From a checkpoint of a small contrastive image-text model.
Model: encoder arch vit, encoder activation squared_relu, encoder layers 8.
Training: adamw at rate 0.0011, 3900 steps, batches of 512.
Rows from block 4 of the image encoder of a small contrastive image-text model, named by matrix and row number. Rows with one number belong to one neuron. Each number is 128 + 32 x the weight over its row's rms, rounded and kept within 0 to 255. All counts start at 0. Numbers have three digits each.
After each neuron's rows are labels from the 100 images, of 14848, where the neuron reaches its highest value: "peak at" is the part of the image that holds the peak; "top examples" is what is common among them. Only what is clearly more common there than usual is listed. The data: photos of plants and fungi (iNaturalist).
# fc1: MLP up (encoder.blocks.4.mlp.fc1.weight, 512x256), inputs 156-207
# fc2: MLP down (encoder.blocks.4.mlp.fc2.weight, 256x512, transposed), outputs 156-207

fc1.78:150205125158142133151179138148112153176141178100113091136108115149156154152135110166104169113105111119079071080119128149144146119130128143117154132093109142
fc2.78:099066116155152138127099166141050142118133105051146178125098216137145131143201191106117072153124145084164138092135141092105111121184130045154084151211172099
peak at: bottom centre
top examples: phylum Basidiomycota; class Agaricomycetes; order Polyporales

fc1.199:123208126134119121105128175107101116125077143139097132086124099106163121139148152129081105110134187061130095085132119148149221091106129147058136121115111179
fc2.199:166071148116122146113102080140205120069152119148174109059136103093118061141119099107117080075131136175118099114130084089105138149112131088090163166122158080
peak at: bottom centre
top examples: order Asterales; family: Asteraceae

fc1.172:153137104107136147099099117146121203143124185087110100195131141141191121165128135176126151100136174105151106112119091129120168126129167096070134086164171158
fc2.172:130135132037119129144147115146128159197168144159113125162189064077122113107109135148124162146113084136111123149127098066123130125176154080113132164138098116
peak at: top centre; centre
top examples: order Asterales; family: Asteraceae

fc1.61:158128101188171128142163118126136106088133178171119151128086141119179092164138157125132069134109087083142144178118148132204153127147122149135146071106160099
fc2.61:108086167169133106079110210121108140039091135111164137149100182159121145126112170156158127126113160092137154121162114140184144083132123089196121095128069097
peak at: centre; top centre
top examples: order Caryophyllales; family: Cactaceae; text has "echinocactus"

fc1.318:109124097140154105131134111171106140132166164156146116107108118091127161157086119155104128133126094085114155113179168151108092054142123094086088110118193095
fc2.318:124106172137161105110131140137157111079153095120167108137146157093170087129094112151158080088137118079132152179078113073115095177127125094241152149127093138
peak at: centre
top examples: order Asterales; family: Asteraceae

fc1.307:151089125141160076168179121153088134151115170106151082163161106167183162112126194163151103104189166138104088093208128121103166150183134155099147102121094100
fc2.307:149104101166125134155087079151158148109092109145151097103138095132085060077129075162137142080106180114103172148108099117115113186125135114104107147104125150
peak at: centre; top centre
top examples: kingdom Fungi; phylum Basidiomycota; class Agaricomycetes

fc1.43:126105114138131126139126150143131078129095121119112120172160130081178127188073154150178093128153146126123057067183118123117152150125122101112181143151131223
fc2.43:102122090160147129116120151096151091110123175097143140140099145091130130147157057112136175132093142151144069093166191104137177121112098114140062118122084163
peak at: bottom right
top examples: order Caryophyllales

fc1.218:149134148136170118068126150195143154094125195111090090156062137164149141131127148160161129083177136125114131137165125161129240124140080145120123132152134106
fc2.218:102124099136110129111117102176137107151169158149070119112128129095068133111164092169132102113035073162119157101093116144149095133134173105118095170087094127
peak at: bottom centre
top examples: order Asterales; family: Asteraceae

fc1.149:136132111096142132095141108142109089135099129085149117143080180083136080096139176165168086096071124114116127123151141114175113117133158095133147092185136138
fc2.149:172132129159034116082085129105099188167165108116167113145113176126108129175224066153123143097108140092112195109144092184128015105141135116209099107110177134
peak at: centre
top examples: order Asterales; family: Asteraceae

fc1.48:096170097139181107099112126106074167094109149128125129137164142154142192111151149166136132107116164096107074105131087105120150089076130171035130130131074203
fc2.48:111108209125089166137138099063156076153121150180092091080156114134139132159109125116115099112158129145141088128063117070142114117128074182141133138138185126
peak at: bottom centre
top examples: order Asterales; family: Asteraceae

fc1.265:147124121186182085113120107181132129133067117127175114144116131098181095116113167169155133106084127111185108139198110175099150128137123162076132141162101148
fc2.265:163177098133106143142057094128137161105125079181098138183172116136073100117159102076108097159131186131145083141113148167128095168141168174132090147090148127
peak at: centre
top examples: kingdom Fungi; phylum Basidiomycota; class Agaricomycetes

fc1.224:140124084184160053077128145072135138124141180132091128118115148065140152179143186147112117130095072115157142125184137120173171130146133105119118093130151186
fc2.224:144146156097167138116115134142111177181222126219126208128122115111121126117130187101109071133112072117091127065162112177180169097145154199130117134099121177
peak at: centre
top examples: order Asterales; family: Asteraceae

fc1.287:182164112174181056107132207156132124158135143188136088097146093198115161107134148113082111130124123114092092112135159163193163130132102159113127158169132127
fc2.287:096135104140173103167119128141154107116074108149169130122156162097181086127102150067196134156134066187132112196107152048102114133214154092138152172169102112
peak at: bottom centre
top examples: kingdom Fungi; phylum Basidiomycota; class: Agaricomycetes; order Polyporales