python train.py --encoder_arch="vit" --encoder_head_dim=32 --encoder_fused_qkv=false --text_encoder_positions="learned"
Rows from block 5 of the image encoder of a small contrastive image-text model, named by matrix and row number. Rows with one number within an expert belong to one neuron, the router's apart. Each number is 128 + 32 x the weight over its row's rms, rounded and kept within 0 to 255. All counts start at 0.
Before each expert's rows are labels from the 100 images, of 14848, where the router gives the expert most weight on average: "colour at peak" is the nearest of a few named colours to the mean colour under the peak. Only what is clearly more common there than usual is listed. The data: photos of plants and fungi (iNaturalist).
# router: router (encoder.blocks.5.mlp.router.weight, 16x256), inputs 0-127
# up: expert up (encoder.blocks.5.mlp.up, 16x64x256), inputs 0-127
# down: expert down (encoder.blocks.5.mlp.down, 16x256x64, transposed), outputs 0-127

# expert 2
colour at peak: pink
router.2 [118 118 117  92  73  92 112 157 141  72 146 130  84 142 114 122 127 150 116  98 145 139 138 134 134 141 105 126 155  78 140 107  72 123 155 131 131 162 152 120 166 134  92  96 107 105 126 144 182 124 172 108  74 115 116 143 126 118  88 130  57  90 181  75 179 173 164  77 133 118 119 156  93 166  98 188 114  80  71 121 145 101 165 132 154 137 146 149 108  98 128 146 150 171 123 116  85 100 179 230  93 127  78 184 126 130 127 129 160  98 169 143 166 132 105 145 113  98 140 161 205 142  46 129 138 118 136  99]
up.8 [153 135 120 138 160 100 133 116  87 106 151 147 158 161 161 135 177 151 107 144 150 107 129 216 125  67 128 115 163  64 149  91 150 114 133 183  98 110 141 136 129 164  59 145 134 159 149 184 137 119  98 143 138 156 143 130 164 149 194 162 109 131 184 159 166  88 147 143  88 144 144  67 122 165 168  80 103 110 158 136 163 144 185 151 109  88 122  32 146  98  94 121 141 163 174 135 126 147 138 133 155 100  83 163  86 185 117 123 149 118 105 125 130 130 157  78 120  99 176 110 125 169 165 113 111 178  86 164]
down.8 [124 136 136 120 193 161  64 156 165 179 142  99 127  99 127 111 125 112 116 165  75 151  73  69 160 135 120  94 102  83 153 171 171 157 167  97 121  94 126 135  56 127 133 135 125 154  99 128 132 124 148 117 101 128 117 103 149 179  61 114 179 141 175  98 128 100 109  69 151 158 120  90 123 110 131 127 159 142 113 124  99 197 143 143 152 102 121 154 162 170 125 126 106 101 158 160 118  65  84 137  71 101 184 169 150  95  88  91 112 125 176 145 185 124 137 132 181 136  59 159 161 131 138 129 124 148 154 109]

# expert 15
colour at peak: brown
router.15 [170 130 144  72 124 130 118 103  94 103  99 108  67  85 100 178 114 176 135 123 176  66 108 157 134 117 173 184 124 134 144  78 118  96  60 160 113 120  77 133 138 128 118 149 127 193 172 166  70 139  69  97 102 143 191  96 142 126 136 131 151 160 160 197  51 139 135 136 153 167 177 131 117  66 122 135  80  87 153  93  51  87  94 169 137 179 153 112 142  99  70 138 150 146 153 134 137 106 160 126 127 152 151 111 175 144 148  64 106 120 190 140 117  79 152 119  93 147 146 128  92 141  79 139 104  84 166 126]
up.8 [169 141 139 124 171  76  96 113 103 165 139 111 196 118 115 133 163  66 111 145 160  98 196 159 151 108  76 173 160 111 101 195 111 134 118  85 175 123  82 144 117 158 101 121 133 191  63 104 122 154 106 141 126 179 153 128 120 142 115 126 139 108 144 107 128  88  88 195  92 149 135 150 141 104  89 158 151 102 144 133 118 164 149 111  94 196 146  97 126 110 148  85 172  81  52 136 178 101 106 111 130 112 144 112 137 177 148 122  95 145 148 110 126  73 111 142 119 149 193 140 221 138  81 122 147 134 135 160]
down.8 [155  50  99 134 171 117 156 165 178 123 117  79  69 125 162 126 133  99 155 162 150 134 140 131 150 121 155 111 100 180 169  88 115  94 183 164 120 142 140  81 163 106 134 123 115 129 106 105 133 117 113  91 155 168 129 145 137  84  95 124 158 146 185 115 121  74 124 155 116 103  95 187  93  98  72 110 178 152 142 136 119 178 124 176  80 157 186  90 131 151 117 143 178 162 170 105 151 120 104 132  85 156  48 110 169  59 117 182  91 115 191 130 102 106 140 137 106  99 136 114  69 116 101  83 190 132 141 121]

# expert 4
colour at peak: grey
router.4 [ 67 117 113 140 163 156 164  58 129 118 150 132 115  56 157 153 116 125 147 140 140  78 126 204 104 169 134 187  96  71 130 144 130 141 139 132 169 133 115 157  99 106 101 104 113 131  67 106 165 151 187 193 104 180 113 129 187 110 145 182 123 135 137 191 168 166 121 155 104  99 128 122 116 137 148 132 102  82 100 189 117 185 171 129  92 131 131 102  79 138 118 104 104 133 131 133 169 154  82 150  89 135 118 136  69 110 172 101 122 119  84 131 144 115 106 162 111  83 124 129 125 119  83 106  86 129 119 183]
up.8 [138 139 114 124 178 131 204 146 122 152 106 152 135  88 136 110 169  82  97  85 158 130 117 124 151 132 170  81  67  99 116  76  44 138 141  96 143 118  63 118 177 137 112 181 108 118 157 113  63 118 152 149  98 105 138 117  58 142 115 165 126 112 160 148 109  81 141 175 129 166 138 164 113 118 113 125  85 188 152 108 195 135 161 124 192 128  92 123 105  92 162 109 124 117 113  91 133 201 106 164 133 122 130 127 132  70 112 142 137 134  62 119  78  90 122 161 162 130 112 176 115  67 140 167 156 160 180  23]
down.8 [147 108  86 106 119 117 152 150 135 167 153 130 212 152 202  63 121 147  98 134 112  98 115 137  67 124 133 159 206  84 210 100  97  83 106  91 112  95  70  81  72  76 134 162 134 105 115  67 115  87 109 140 100 141  91 141  95 102 182 138 180  78 139 131  69 144 105  99 162 103 136 128 113 150 123 130 121 147 150 137 126 135 119  98 107 151 109 138  92 145 185 114 118 206 183 118 177 117 138  63 145 128 136 168 104 152 138 119 126 160 156 110  89 123 135 103 141  85 137 148 105 151 137 122 113 152 104 123]