A small contrastive image-text model, trained from scratch: encoder norm layernorm, 90422 training examples.
Rows from block 2 of the text encoder of a small contrastive image-text model, named by matrix and row number. Rows with one number belong to one neuron. Each number is 128 + 32 x the weight over its row's rms, rounded and kept within 0 to 255. All counts start at 0. Numbers have three digits each. After the name is the row's rms in percent of the matrix's.
Before each neuron's rows are labels from the 100 texts, of 14848, where the neuron reaches its highest value: "tokens" is the input token at the peak. Only what is clearly more common there than usual is listed. The data: photos of plants and fungi (iNaturalist).
# fc1: MLP up (text_encoder.blocks.2.mlp.fc1.weight, 512x128), inputs 0-127
# fc2: MLP down (text_encoder.blocks.2.mlp.fc2.weight, 128x512, transposed), outputs 0-127

tokens: "magnoliopsida"; "glandulosa"; "umbellata"; "maianthemum"
fc1.432 068:149179148121182134145144104114123130146096119175145090115133097143139081151171162111190196177177154126120110091169173129103182087106160176135072085137149064137079143126192107082069111152101150156127123090089182136139115126121087101090149175120159155062107135135167101144124088159159121138066166162131143132183163136085131130152160095137080167074154163174125146147150103142105103098109
fc2.432 010:030136143101115135158085114128099125088109134080109221125094120086106173088089078146149137162092112206165144162156140143124156117163115120154104153095131149127121138099075131140125198177171116130163078147139153106110134118148140090123105135157117141109143099143117153081103129124133163166129120132141108127147165041169058056142116170119158107161127148132130042151117145077148112150186

tokens: "<end>"; "agaricales"
fc1.413 087:084190169070192154139115081085171088137069112123132059188165133116118157122147156157128140153103107232111125157160080141174139104153131125092119136164114144104168143126118116136174127145088110159121086142161159125106129144113113140216099108111129119101137107150110127106116101081090143105118092080112091122129206161054086173129140102161069156150145089152127130149159165113136117133176
fc2.413 062:135108067162118093121150133162091094178142140120122136105101141146108168095177114144205159096155150112100147079115101132149137137127134109147142137127065084125114126145129182127115075106114139125142161148040139159160099146074193168115117122184135140128112131147136142169109156103139202075133099133120104149055098096139147061178146147111128137131137194138102162067088117145098198043124

tokens: "magnoliopsida"; "order"; "<end>"; "ranunculales"
fc1.81 106:099129179080204155046083105138185135150155151159167127156138172074092096145118133116115142094134133100152172162155150128104106088136119125104126140134149198130127091148164119158152170160112100160142169086110129074146156101179124102175079103071131137129121142187115059085132112087089145131109139093129176125162118105194120134086051114131101145105140142123178115177137138115144093064087
fc2.81 073:169151117136118112183050079156110195123052154139114157182131130120133123063154148132116103155062116112122100089120162119117191194158134126117137096142118136163137110122115081152149097082122097142096118145206145121090100123137079183148124124103123079127127034124145124157101123159110089130163132138120127112143177102120102105136070055181157098101145138142153140209102148152162123161115

tokens: "<end>"; "annuus"; "rudbeckia"
fc1.385 084:169108156147196093119115183142178107110162127154120113110188204108134163180128144155143034143130131198067099170180130153174091079087123112144132146151123094128100138130126138155136144145130114111124081108183094095165104054202136100126116132138107125175142174144127096134112088076139157139134116105039115068108171129130115178132126160102122123103081137091112129113140136151093144095112
fc2.385 039:138146124100132127170065061134143161100126132177161151159135121191114100104103104125100120133091130157150107146159177107000156099117106124099141112119144185031141118087133105151125109164093119135104053064154120134129176180109129087123108164133113136130123145111150096145158112127134109186143141126157143116121165168138112123181166092082132111154057090128160191181104131113155129126132

tokens: "magnoliopsida"; "the"
fc1.417 068:154085126136148147097086076127154161094157126138131112110123133147132097113097125074150103159104131153157098091098181122122122147159068127129135137156129203084119192146078167097148152166062190131109120143093124203066083086092161183088082152082125133103123100127094073136148138155148198144168120135154124160169125183081118106153150109112165123162190080155132155135125185169157127145110
fc2.417 027:120169113128117126127185155119098119074223161079131046123087147152148126118177117140120106186113126146120141136146194159094126108147140110139107080144131096137100129134155122131150170143169135099182068124110140138112065122142162126130139110168087094083093063132146109085204096154116125140109103140144168141136152098128137125106113112142162136100113090192139211107112127072162143222084

tokens: "<end>"; "verna"; "stonecrop"
fc1.16 125:107134158113132138148137145112131118119128177207106100110164176048110075140135096129131089099176154128185148194127130101072089146107117112131067140132142138106111110146132138158139194104105089162100143165172162105113099117201135137134126138083133098120076103147119089101161135120154184117096119123107106167199146086153170121145129128161125097096121080062201198158127155086134073104093
fc2.16 167:193101082134118153132091100145155126110113132048167179130085140153118191149113125147089137099099148106136185047136064125118132138139119147159100186144120089145146107096136115152084063095128152112153138087120112117128115142127174127100139142146129147093121179142123120127196142051104155157161140089166181169140095134130141175096140137103175104118095127144092131129094090155083203179046

tokens: "magnoliopsida"; "("; "brown"
fc1.375 100:103153136170138129175093082115151122163160174161131087098140104116144067142088097141119093140154159126167114074171168132106071096081088168163160187103033170132087123141175147130116103115133115140138130086157115135172106115145117139141083105118155092092132050166118144140111073112143118186088143131097152131136083177118155108091105117076134095144116111114143122178039163085167102163088
fc2.375 068:164160141112098117251148119115048157098118143090111157137167132112136114114134114160073118178090126159103053087139138116200182143142177114092134119110142172099138175120083116154147046114115117130094138132111129095122130139142094119130149154145125120104178090149118114128139135113082122092107131156146136106173145115110125156057091149110186118082126113142108129137141090187156128237139

tokens: "<end>"; "piperales"; "saxifragales"
fc1.251 109:135144213119135058098104141122134120125123149159097061143175193075114090141106145151145122146083163119131171082160172159137096165127103121084107119128166133120088115155095111119149196166139147108143124145156145109146161051157116105186147117117157116143087139147099061107131096045114140125156147137134117102144115133101075108193139087134092171109117125094129174185105163105175064070142
fc2.251 110:191136095127108129180115100160048112119136150138101170102175130202143127082159112158103153139096129171094079152150086129159155171107179119098128078122094117096119221142083151134139082066098141153101131086079157115120124137113110142151138126140150107134174085170114103123089185102088149077076131124136131087122139097117152191103077099049123160142133128150082117126133104171146152171149

tokens: "<end>"; ","; "family"
fc1.123 109:133120171124118119163094131126122144132163143195139067089191145085124094145093137105109039164132185118108140089146154138050134130132131079111118111052109120127075077144131125162154173118118126175160109116104170116173117099155156118164128118102156112147121107165106109126141140097158155169150165120084186123092159105152110157156083084126106142071115152108164099215086157120163134045152
fc2.123 092:152138202153167117156078087122134097160111164113098104111103142076156148184107161158133102128175158166154132071127055068149092126159166105144037136086098116044071139108093110162123116126165117132114112117127127112154130168195128203157132102150101114088168131142125153124120105084158093125122107142116147206179131170095131156107131171121133090168145109110121128116096117127153174165081

tokens: "<end>"; "class"
fc1.88 106:145132119111171104108114150218201091162081151114105125119117125092164147118075168155110111111143153165108117128159116131128145105151148079085116162108104131097066106145095150130174111157158121156114039125111131109190192133150144093190130109115108117159150141148137085162125137101150171108110106084050118129130217187081091157122168090167151134073106131115118101119118166093138117132193
fc2.88 073:136129002160139150160143071179103105164155128150090143106114118130094168120141119142145146093189124100164147133134079100195155156109144120159131105137100106072141114170116136105113061120115148130161142130053147138113083209095195134123100112198134131120116116166129143128094139083132195091099118127120103168089124143159154098186101134101114085160120183146139179075125107134116111104117