Weights of a small contrastive image-text model.
Training: adamw at rate 0.0011, batches of 512.
Rows from block 4 of the image encoder of a small contrastive image-text model, named by matrix and row number. Rows with one number belong to one neuron. Each number is 128 + 24 x the weight over its row's rms, rounded and kept within 0 to 255. All counts start at 0. Numbers have three digits each.
After each neuron's rows are labels from the 100 images, of 14848, where the neuron reaches its highest value: "top examples" is what is common among them. Only what is clearly more common there than usual is listed. The data: photos of plants and fungi (iNaturalist).
# fc1: MLP up (encoder.blocks.4.mlp.fc1.weight, 512x256), inputs 156-207
# fc2: MLP down (encoder.blocks.4.mlp.fc2.weight, 256x512, transposed), outputs 156-207

fc1.148:134179129132153097102145162142151159104151169118119152099133126120130161131150115165147163083176123112146103099170143134130162142129198113115160114105121101
fc2.148:178149090119173123158123132139136118135123097166090125136104130108164142149146146110134144134116137109146125134137132162137187171109106131149115144137100186
top examples: kingdom Fungi; phylum Basidiomycota; class Agaricomycetes

fc1.355:130141111124119112134134154127182109158094158114139108159129100130133102149168117171117129126132136136155124134123102129089168133086146107193121152138118122
fc2.355:123155169137095139110140152117141151141091168125121114138136100181145115104142088106139122139115119157113118109102082129138135140116117111147107114124141124
top examples: order Asterales; family: Asteraceae

fc1.456:108132159146130126139142104097115121100085137130093085085097095123158115131128164141130089116154167077095089071113106114163192132122123160091096124156104100
fc2.456:086113130104103113103140151075163157119107132104130104094105180066149129120091127132169109147166136131160120110119115133109132113160090131167134132118115140
top examples: order Ranunculales

fc1.492:116150098160126083112134144146101167112125138116117093133134128104140153125202137124139123161138125103129118113160121121125147114136114150132146120153142137
fc2.492:155144122122117151129119126097133093124176081113111170117147131116122121141165149094114108157095133108120116114142102157102130125099116174143130141145165156
top examples: kingdom Fungi; phylum Basidiomycota; class Agaricomycetes; order: Polyporales

fc1.331:131149091105144111139103116145136136132162149132123100135065118112152145109130162162157113151131140137137088085105119123145172145109185120141140119135109121
fc2.331:143120157134137119115089090107149105097105112144127181128119105119123177172162154101110090121151122112150158095123128184099174121127145176124142130116130109
top examples: order Fagales

fc1.356:164129129132105139122149152154156136148100158116114085100096106148162156121115111200140108118107152140120140109149156108136162131118162101145134132096138127
fc2.356:102125140127109132142155095117128133136106125129122127174120187111136156156151152116104109137128125085123126130122088101122086109174123104166103131130128110
top examples: order Pinales; class Pinopsida

fc1.154:155082133128126079149109074170104123154076107165164112131154134114135111141104155110125126126126153160136100117166118145129133124120149117174126136116130130
fc2.154:129146130117092138146096125116121144111140124089160167122116163133119151096120159125130144111098138105123180146112129132119149133149149108162150117125119152
top examples: order Pinales; class Pinopsida

fc1.163:134132136148152108121128153127113142103132163128116130171146109105168110149128115154112143099126146149111121074121164134159173153150128128137135145115044152
fc2.163:069086112115082129119148105129128162136121107138124154124120149111148153160164202139114126141102123134137116175116114132155086070133151067092125147114165111
top examples: phylum Basidiomycota; class Agaricomycetes; order Polyporales

fc1.436:135137138102151142120145138178139081148114172134101117115134105143122138128135147111157146157136181149130122091154145100125149140130130160096138158137127133
fc2.436:101121138121105105129147158099123123135147112135094123112156152101102136182189141138164118117135169107135109127136156121095116101129111116105097083149109139
top examples: order Fagales

fc1.266:125126133124161090142166128202110153113087145137166117116158124121128149161117131142121104117160156135121103103154139126141173141078122134133145150131085145
fc2.266:188130169106153139147123110150102149147148111163111166202106109144100083175137174099137113123109065143119095092122083126127106122103139098170091114159166140
top examples: kingdom Fungi

fc1.398:166147124139115130127148159126104148115126140123167114113162110145160066150106133110153157163170137094168141130131160143125155123122114122112158133138112107
fc2.398:162128161136126113142108117114165142130143105168113154129148158103089142120119111133172105070128132126100170127128079187151155134111146097110156144107156152
top examples: phylum Basidiomycota; class Agaricomycetes; order Polyporales

fc1.114:141180140135152112106126165159156147159124176103154133115113154120150131147090156145104122076133118092107115126150143124147148112128154141107093100130102149
fc2.114:157088143135113096143168156119073141117128140121156129101124132120128063119126155140178114108096129146132076116134111112090106114147102115115093130135126132
top examples: order Asterales; family: Asteraceae

fc1.368:166128110132156128134126157145145124123189130105123123128140116112100087148131173160118099112131140107125106115146194164162207174106145095129146118137120096
fc2.368:134137120146135107108142133164142098134108135152104151072134119098080109132137074162116136131074099162126151136092127146122085156133157137105151132131095152
top examples: order Pinales; class Pinopsida

fc1.377:131155110121108111115090135139108177121133160093149106115123077110135173172111111188131105126129146115136151127117115130115128154151097132104135130129155147
fc2.377:145181125152179137141103121091129097141137115126118113129124124143145149092122134119079119116130116138117137183108127104145126133154102145112133085134115136
top examples: kingdom Fungi; phylum Basidiomycota; class Agaricomycetes

fc1.487:127147118102108114137125109100168143160142153141127120147145130081139129116114153128123148146110118132118115115127139080158130145180143073134122118142136093
fc2.487:136131111109168121115140114137099150135150101111108123141156126094124107142152123108143135139110123107194141149118125132168122139100125151139136142131085136
top examples: text has "yellow"

fc1.406:106169141147117135085126151131157144107155173070115094124135145134144148131176117139146102092091145113105151098125103154098122126122108136153133134107083170
fc2.406:135112154154160094138091120117111135115137120163124141086138149121106136119134152097151119171116109174145155171150147136127099125142102149131116110152096102
top examples: phylum Basidiomycota; class Agaricomycetes; kingdom Fungi

fc1.53:164132152130120114150158135131125110106125154125117150125122088098137136105049127120158121151118166121130141115096133116115136158138152121109192138116124136
fc2.53:113083156148145121092069131117161170141170111136145123154105148132070113132161097111098120116112150140126128113147108168124121112128120098182126108123141148
top examples: class Liliopsida

fc1.397:127138124139126107083084088177117105141177193075151120172146123129147178148155147156137118084159119152127141102189155106114183167141119124120167133164122157
fc2.397:119126142080165116162112142110156166115128120133124142129124093093118138111097134114112087113121119154147113179095171126126120107124118153136188135144134129
top examples: phylum Basidiomycota; class Agaricomycetes; kingdom Fungi

fc1.444:175119134144150113102130145144146110145122139149123131139109129164142084154127144148121147122165124131166129075141140071130193167133151120145142114154139130
fc2.444:123078128112138116108143127120114119141177093120126146116156145152124117162103190140132103112105143138135180161156111127145137095148106114144174115121152177
top examples: order Asterales; family: Asteraceae

fc1.268:121108101109142150149098149127112132123174170112126056112150128135133143156127093128132107157111164158130161103149170157171183168099164130146145170136088150
fc2.268:123092114130169136137126168128148178128140107105141125168148124132126123135113116102170114180161134143165165151138136136148081103091102150152093126131147129
top examples: order Fagales

fc1.371:111110104129130130142142143153133101150111125128121080122085110140180114124118157136168133124129161138133082136167125122125145138137099110130109125149080150
fc2.371:126108157093086095157159173129154104090118135091119100094136144170119095183080160131089121138152148128144108101138096092104128125140090097137113123097158177
top examples: order Lamiales; family: Lamiaceae

fc1.459:158140112145127151131123103100163102161163119147132148146107122141110108156122148148071089124102134130100133125151141077146152086160146124112164149185158123
fc2.459:095103122134102117112108144126159125142104169119138112122160109102127139153119082140114137158113101142115154139138125093103114116124115132065131151110131124
top examples: order Asparagales; family: Asparagaceae; text has "yucca"

fc1.67:139110153120156123119119142121140116074162171116155105163147157153125147128117149151140122119125076173125135083139145118135170122151119136113117087142120150
fc2.67:238058142140138137120113131107144112122127126153159143121142142130091118120124092117111076076135089166174122110099131135096071107141146121096132114118088093
top examples: order Lamiales

fc1.403:154119131177140106106088093177128110136092161127137112160128097111167138141139130132137139135129152131155126144143135123200164120110158119126153128153127120
fc2.403:138155138144150099102121141110128122114136125145150133115102122096159189145122183066146102144179178114160153144166147062134128164147089127129141135138158129
top examples: class: Liliopsida; order Asparagales; family: Asparagaceae

fc1.28:125191126117130130122148137136118124158128133106133124154130121103130119078113148123155089083154126127104152151145121145159189113094144125106104110111123140
fc2.28:113143166138140107098101148130110130117130120123087147129123155117101126145176168060121060104128129118130097141127113127159084114103104141138136144152123121
top examples: kingdom Fungi

fc1.4:122124148133153127150118137168153083122124157133127117129132139135138145159146129128124135122157188087128076102136155166108138116106126201096136146173124158
fc2.4:055108103148089142097161144113149141191153119102101138128122162146148103101113094080116120107158119184095104171129133173139093087158133143125149115117145107
top examples: order Asterales; family: Asteraceae

fc1.496:125147091087140117127147168145134121132153165163110133152110148154123090108093138131096093099133171107128099106128144094115188113166148143143121077115117132
fc2.496:141123117131164117125123159098166152122115096125158121134124162167108111163126051124119042111110128131131198118112121113154116104138124103148123132136142161
top examples: order Pinales; class Pinopsida

fc1.234:090168100102165130091140166117144124116125140136143124154109144089167126127107099146155129164133138114134106136152129163158154148149134103102160118126119112
fc2.234:143101165111114167086099147141163169151148112134170100143131110112132129133113121085115093091184177175174120092130136084103087085153110127124109169132144103
top examples: order Caryophyllales

fc1.97:155123076132115165121122168156154128117137164106095122138134103164114136108136107154158119090125127104125131121141106160114123135112136096112140102130126134
fc2.97:119144128132179126118146148119159065140099156128113123126160129100184142153139135165129164153153100094154117155151117138125117125130180094078101134116132077
top examples: phylum Basidiomycota; class Agaricomycetes; order Polyporales

fc1.290:139148106172141152147156129148145100145152133115141107098142103102150117128108126144166097126141157132141160138122120089140143121154142132132160087137132184
fc2.290:138150139139142111147107129105085096163142140081134067150130111101154152127101172089132121141156144134145146167142114143172137093102154137107092112114138130
top examples: order Asparagales; family: Asparagaceae; text has "yucca"

fc1.206:150144115145157102137135116142129137124103132141124129126142120116174110175131163140143129137121157146115068104120082118162154155144137148115151130107150088
fc2.206:126127155133094131123155120111124100168130075091122115159127134147106139095127154102083123129134156144136092146130063123152090128111125145146131119104135133
top examples: order Caryophyllales; family: Cactaceae

fc1.453:120127122095108098145152107151137147142127155126164111122148141154153085131103132120153105140172133076134109138140158155135151096106128136145166149161125126
fc2.453:124090104108155128113109103129173158138147122135192127131112119090160131149154113162135160142152118167168141130118124149129169159137144096207145128117139098
top examples: kingdom Fungi; phylum Basidiomycota; class Agaricomycetes

fc1.404:141149137159130143121154147120149195121149148146111132146115095149152095187111118117121104116110126100091096116127110129134133121108100113099155121142143136
fc2.404:089105124154104141119142115179122076093136129100143146112170117110129140121111116149136150144154100116172138179132129194134098121162139125101151132103140160
top examples: order Caryophyllales; family: Cactaceae

fc1.381:159141103132152137127148126138182149129092125122092131124143092101123105129150129171114131127166104131114126127071148152169147123109162108125147133147113144
fc2.381:136134161141122141114148123140114113147107143117159107136154144132157100118086170141139141110168110125134165172127139134080124100169137104153128099144125104
top examples: phylum Basidiomycota; class Agaricomycetes; kingdom Fungi

fc1.120:152115115104167108133112113122146107130136153132145095071106130115110140155175139160125116108102147171105123104151113108144169163162148148134157159130132113
fc2.120:196076136132169110118118149143120120089105090169181133121124141110102119124107125120126083150107153119136139115134139137158115147137120082135118145134094153
top examples: order Pinales; class Pinopsida

fc1.144:163146170149167106125129150146150109124096182169102134144128103151149156151133139168120128150123161145128122086144141096135157133139175155118141088135085103
fc2.144:103092135124139113127144146117129146136136108132141166140158152141132114157104186126134068134118125139155128119130096153164143097160109122143136116103129175
top examples: order Asterales; family: Asteraceae

fc1.5:096147116157122177095157146152172154110106128082150128122085154133185120077108102146118168147103187145092080075120132166101132107138140123139084097127132118
fc2.5:083105144114102114106138116125136183094122119149097104100110158084114132114157108102140131141124113114110130142114115183108136094141141133069110171120158099
top examples: kingdom Fungi; phylum Basidiomycota; class Agaricomycetes

fc1.73:091124130107103082125155149162135149136113178108129120154113164172144132139107077149157132156106106150143164154128054169126129113127172117113135131119135121
fc2.73:094125142150100150093150125137091124121147124095117160131109197107138121158186138104127115129143092125114111170119107105094056133135105120129128126113163130
top examples: order Asterales; family: Asteraceae

fc1.507:104140135123130129152147104137128125138100110140113119154130119124156114123114119139148135109121130142134128131133100152165113137111124098160147092141155137
fc2.507:165133112147092132115129154141126131133132129145183137139133134144107122115064057082146230128133109138088104161148137198112149155139149138076126093115159130
top examples: order Caryophyllales; family: Cactaceae

fc1.131:124163085154134144126162142147147127108082127152107103135112127120156130103132109146125108138155149105161119107126121106154127127126129130181138081169124126
fc2.131:161131161063100141114129122110138086118128112143131119145112097146133156136167138116109095119094144094157092093140122116140088127096111131162122153100182122
top examples: phylum Basidiomycota; class Agaricomycetes; order Polyporales

fc1.313:143129135129157105152148101135117110112113143165137108084081150120121127141142165111178116142093117133115165123133099099186136153100161115076132137170107159
fc2.313:165137125132116129102115178129093099093185071144177116114143129148121170122099137101150123130162144109132149096160137177134079134146115147128132133122150099
top examples: order Asterales; family: Asteraceae

fc1.330:112159094137143115115133154154123118126148171076120139112127120131133138100150131168113151139159158122087134110172123128160138141129137121086124129151104143
fc2.330:137111147099125108128103137120127217138158126162146128139129097145144093128090137122112152108132103146109141164159127163116098125171137108166142136127135122
top examples: kingdom Fungi; phylum Basidiomycota; class Agaricomycetes

fc1.483:159156113131127109171124141117134094140112185098201095120121104131129143129128105163146085071143128108124110103140126082150185143144151079133101110149120149
fc2.483:130095185164119135138151101122149118154122130190144133144126121154119164101127153161102123110108087132103163162131124088113169080151154120171130123145102121
top examples: order Pinales; class Pinopsida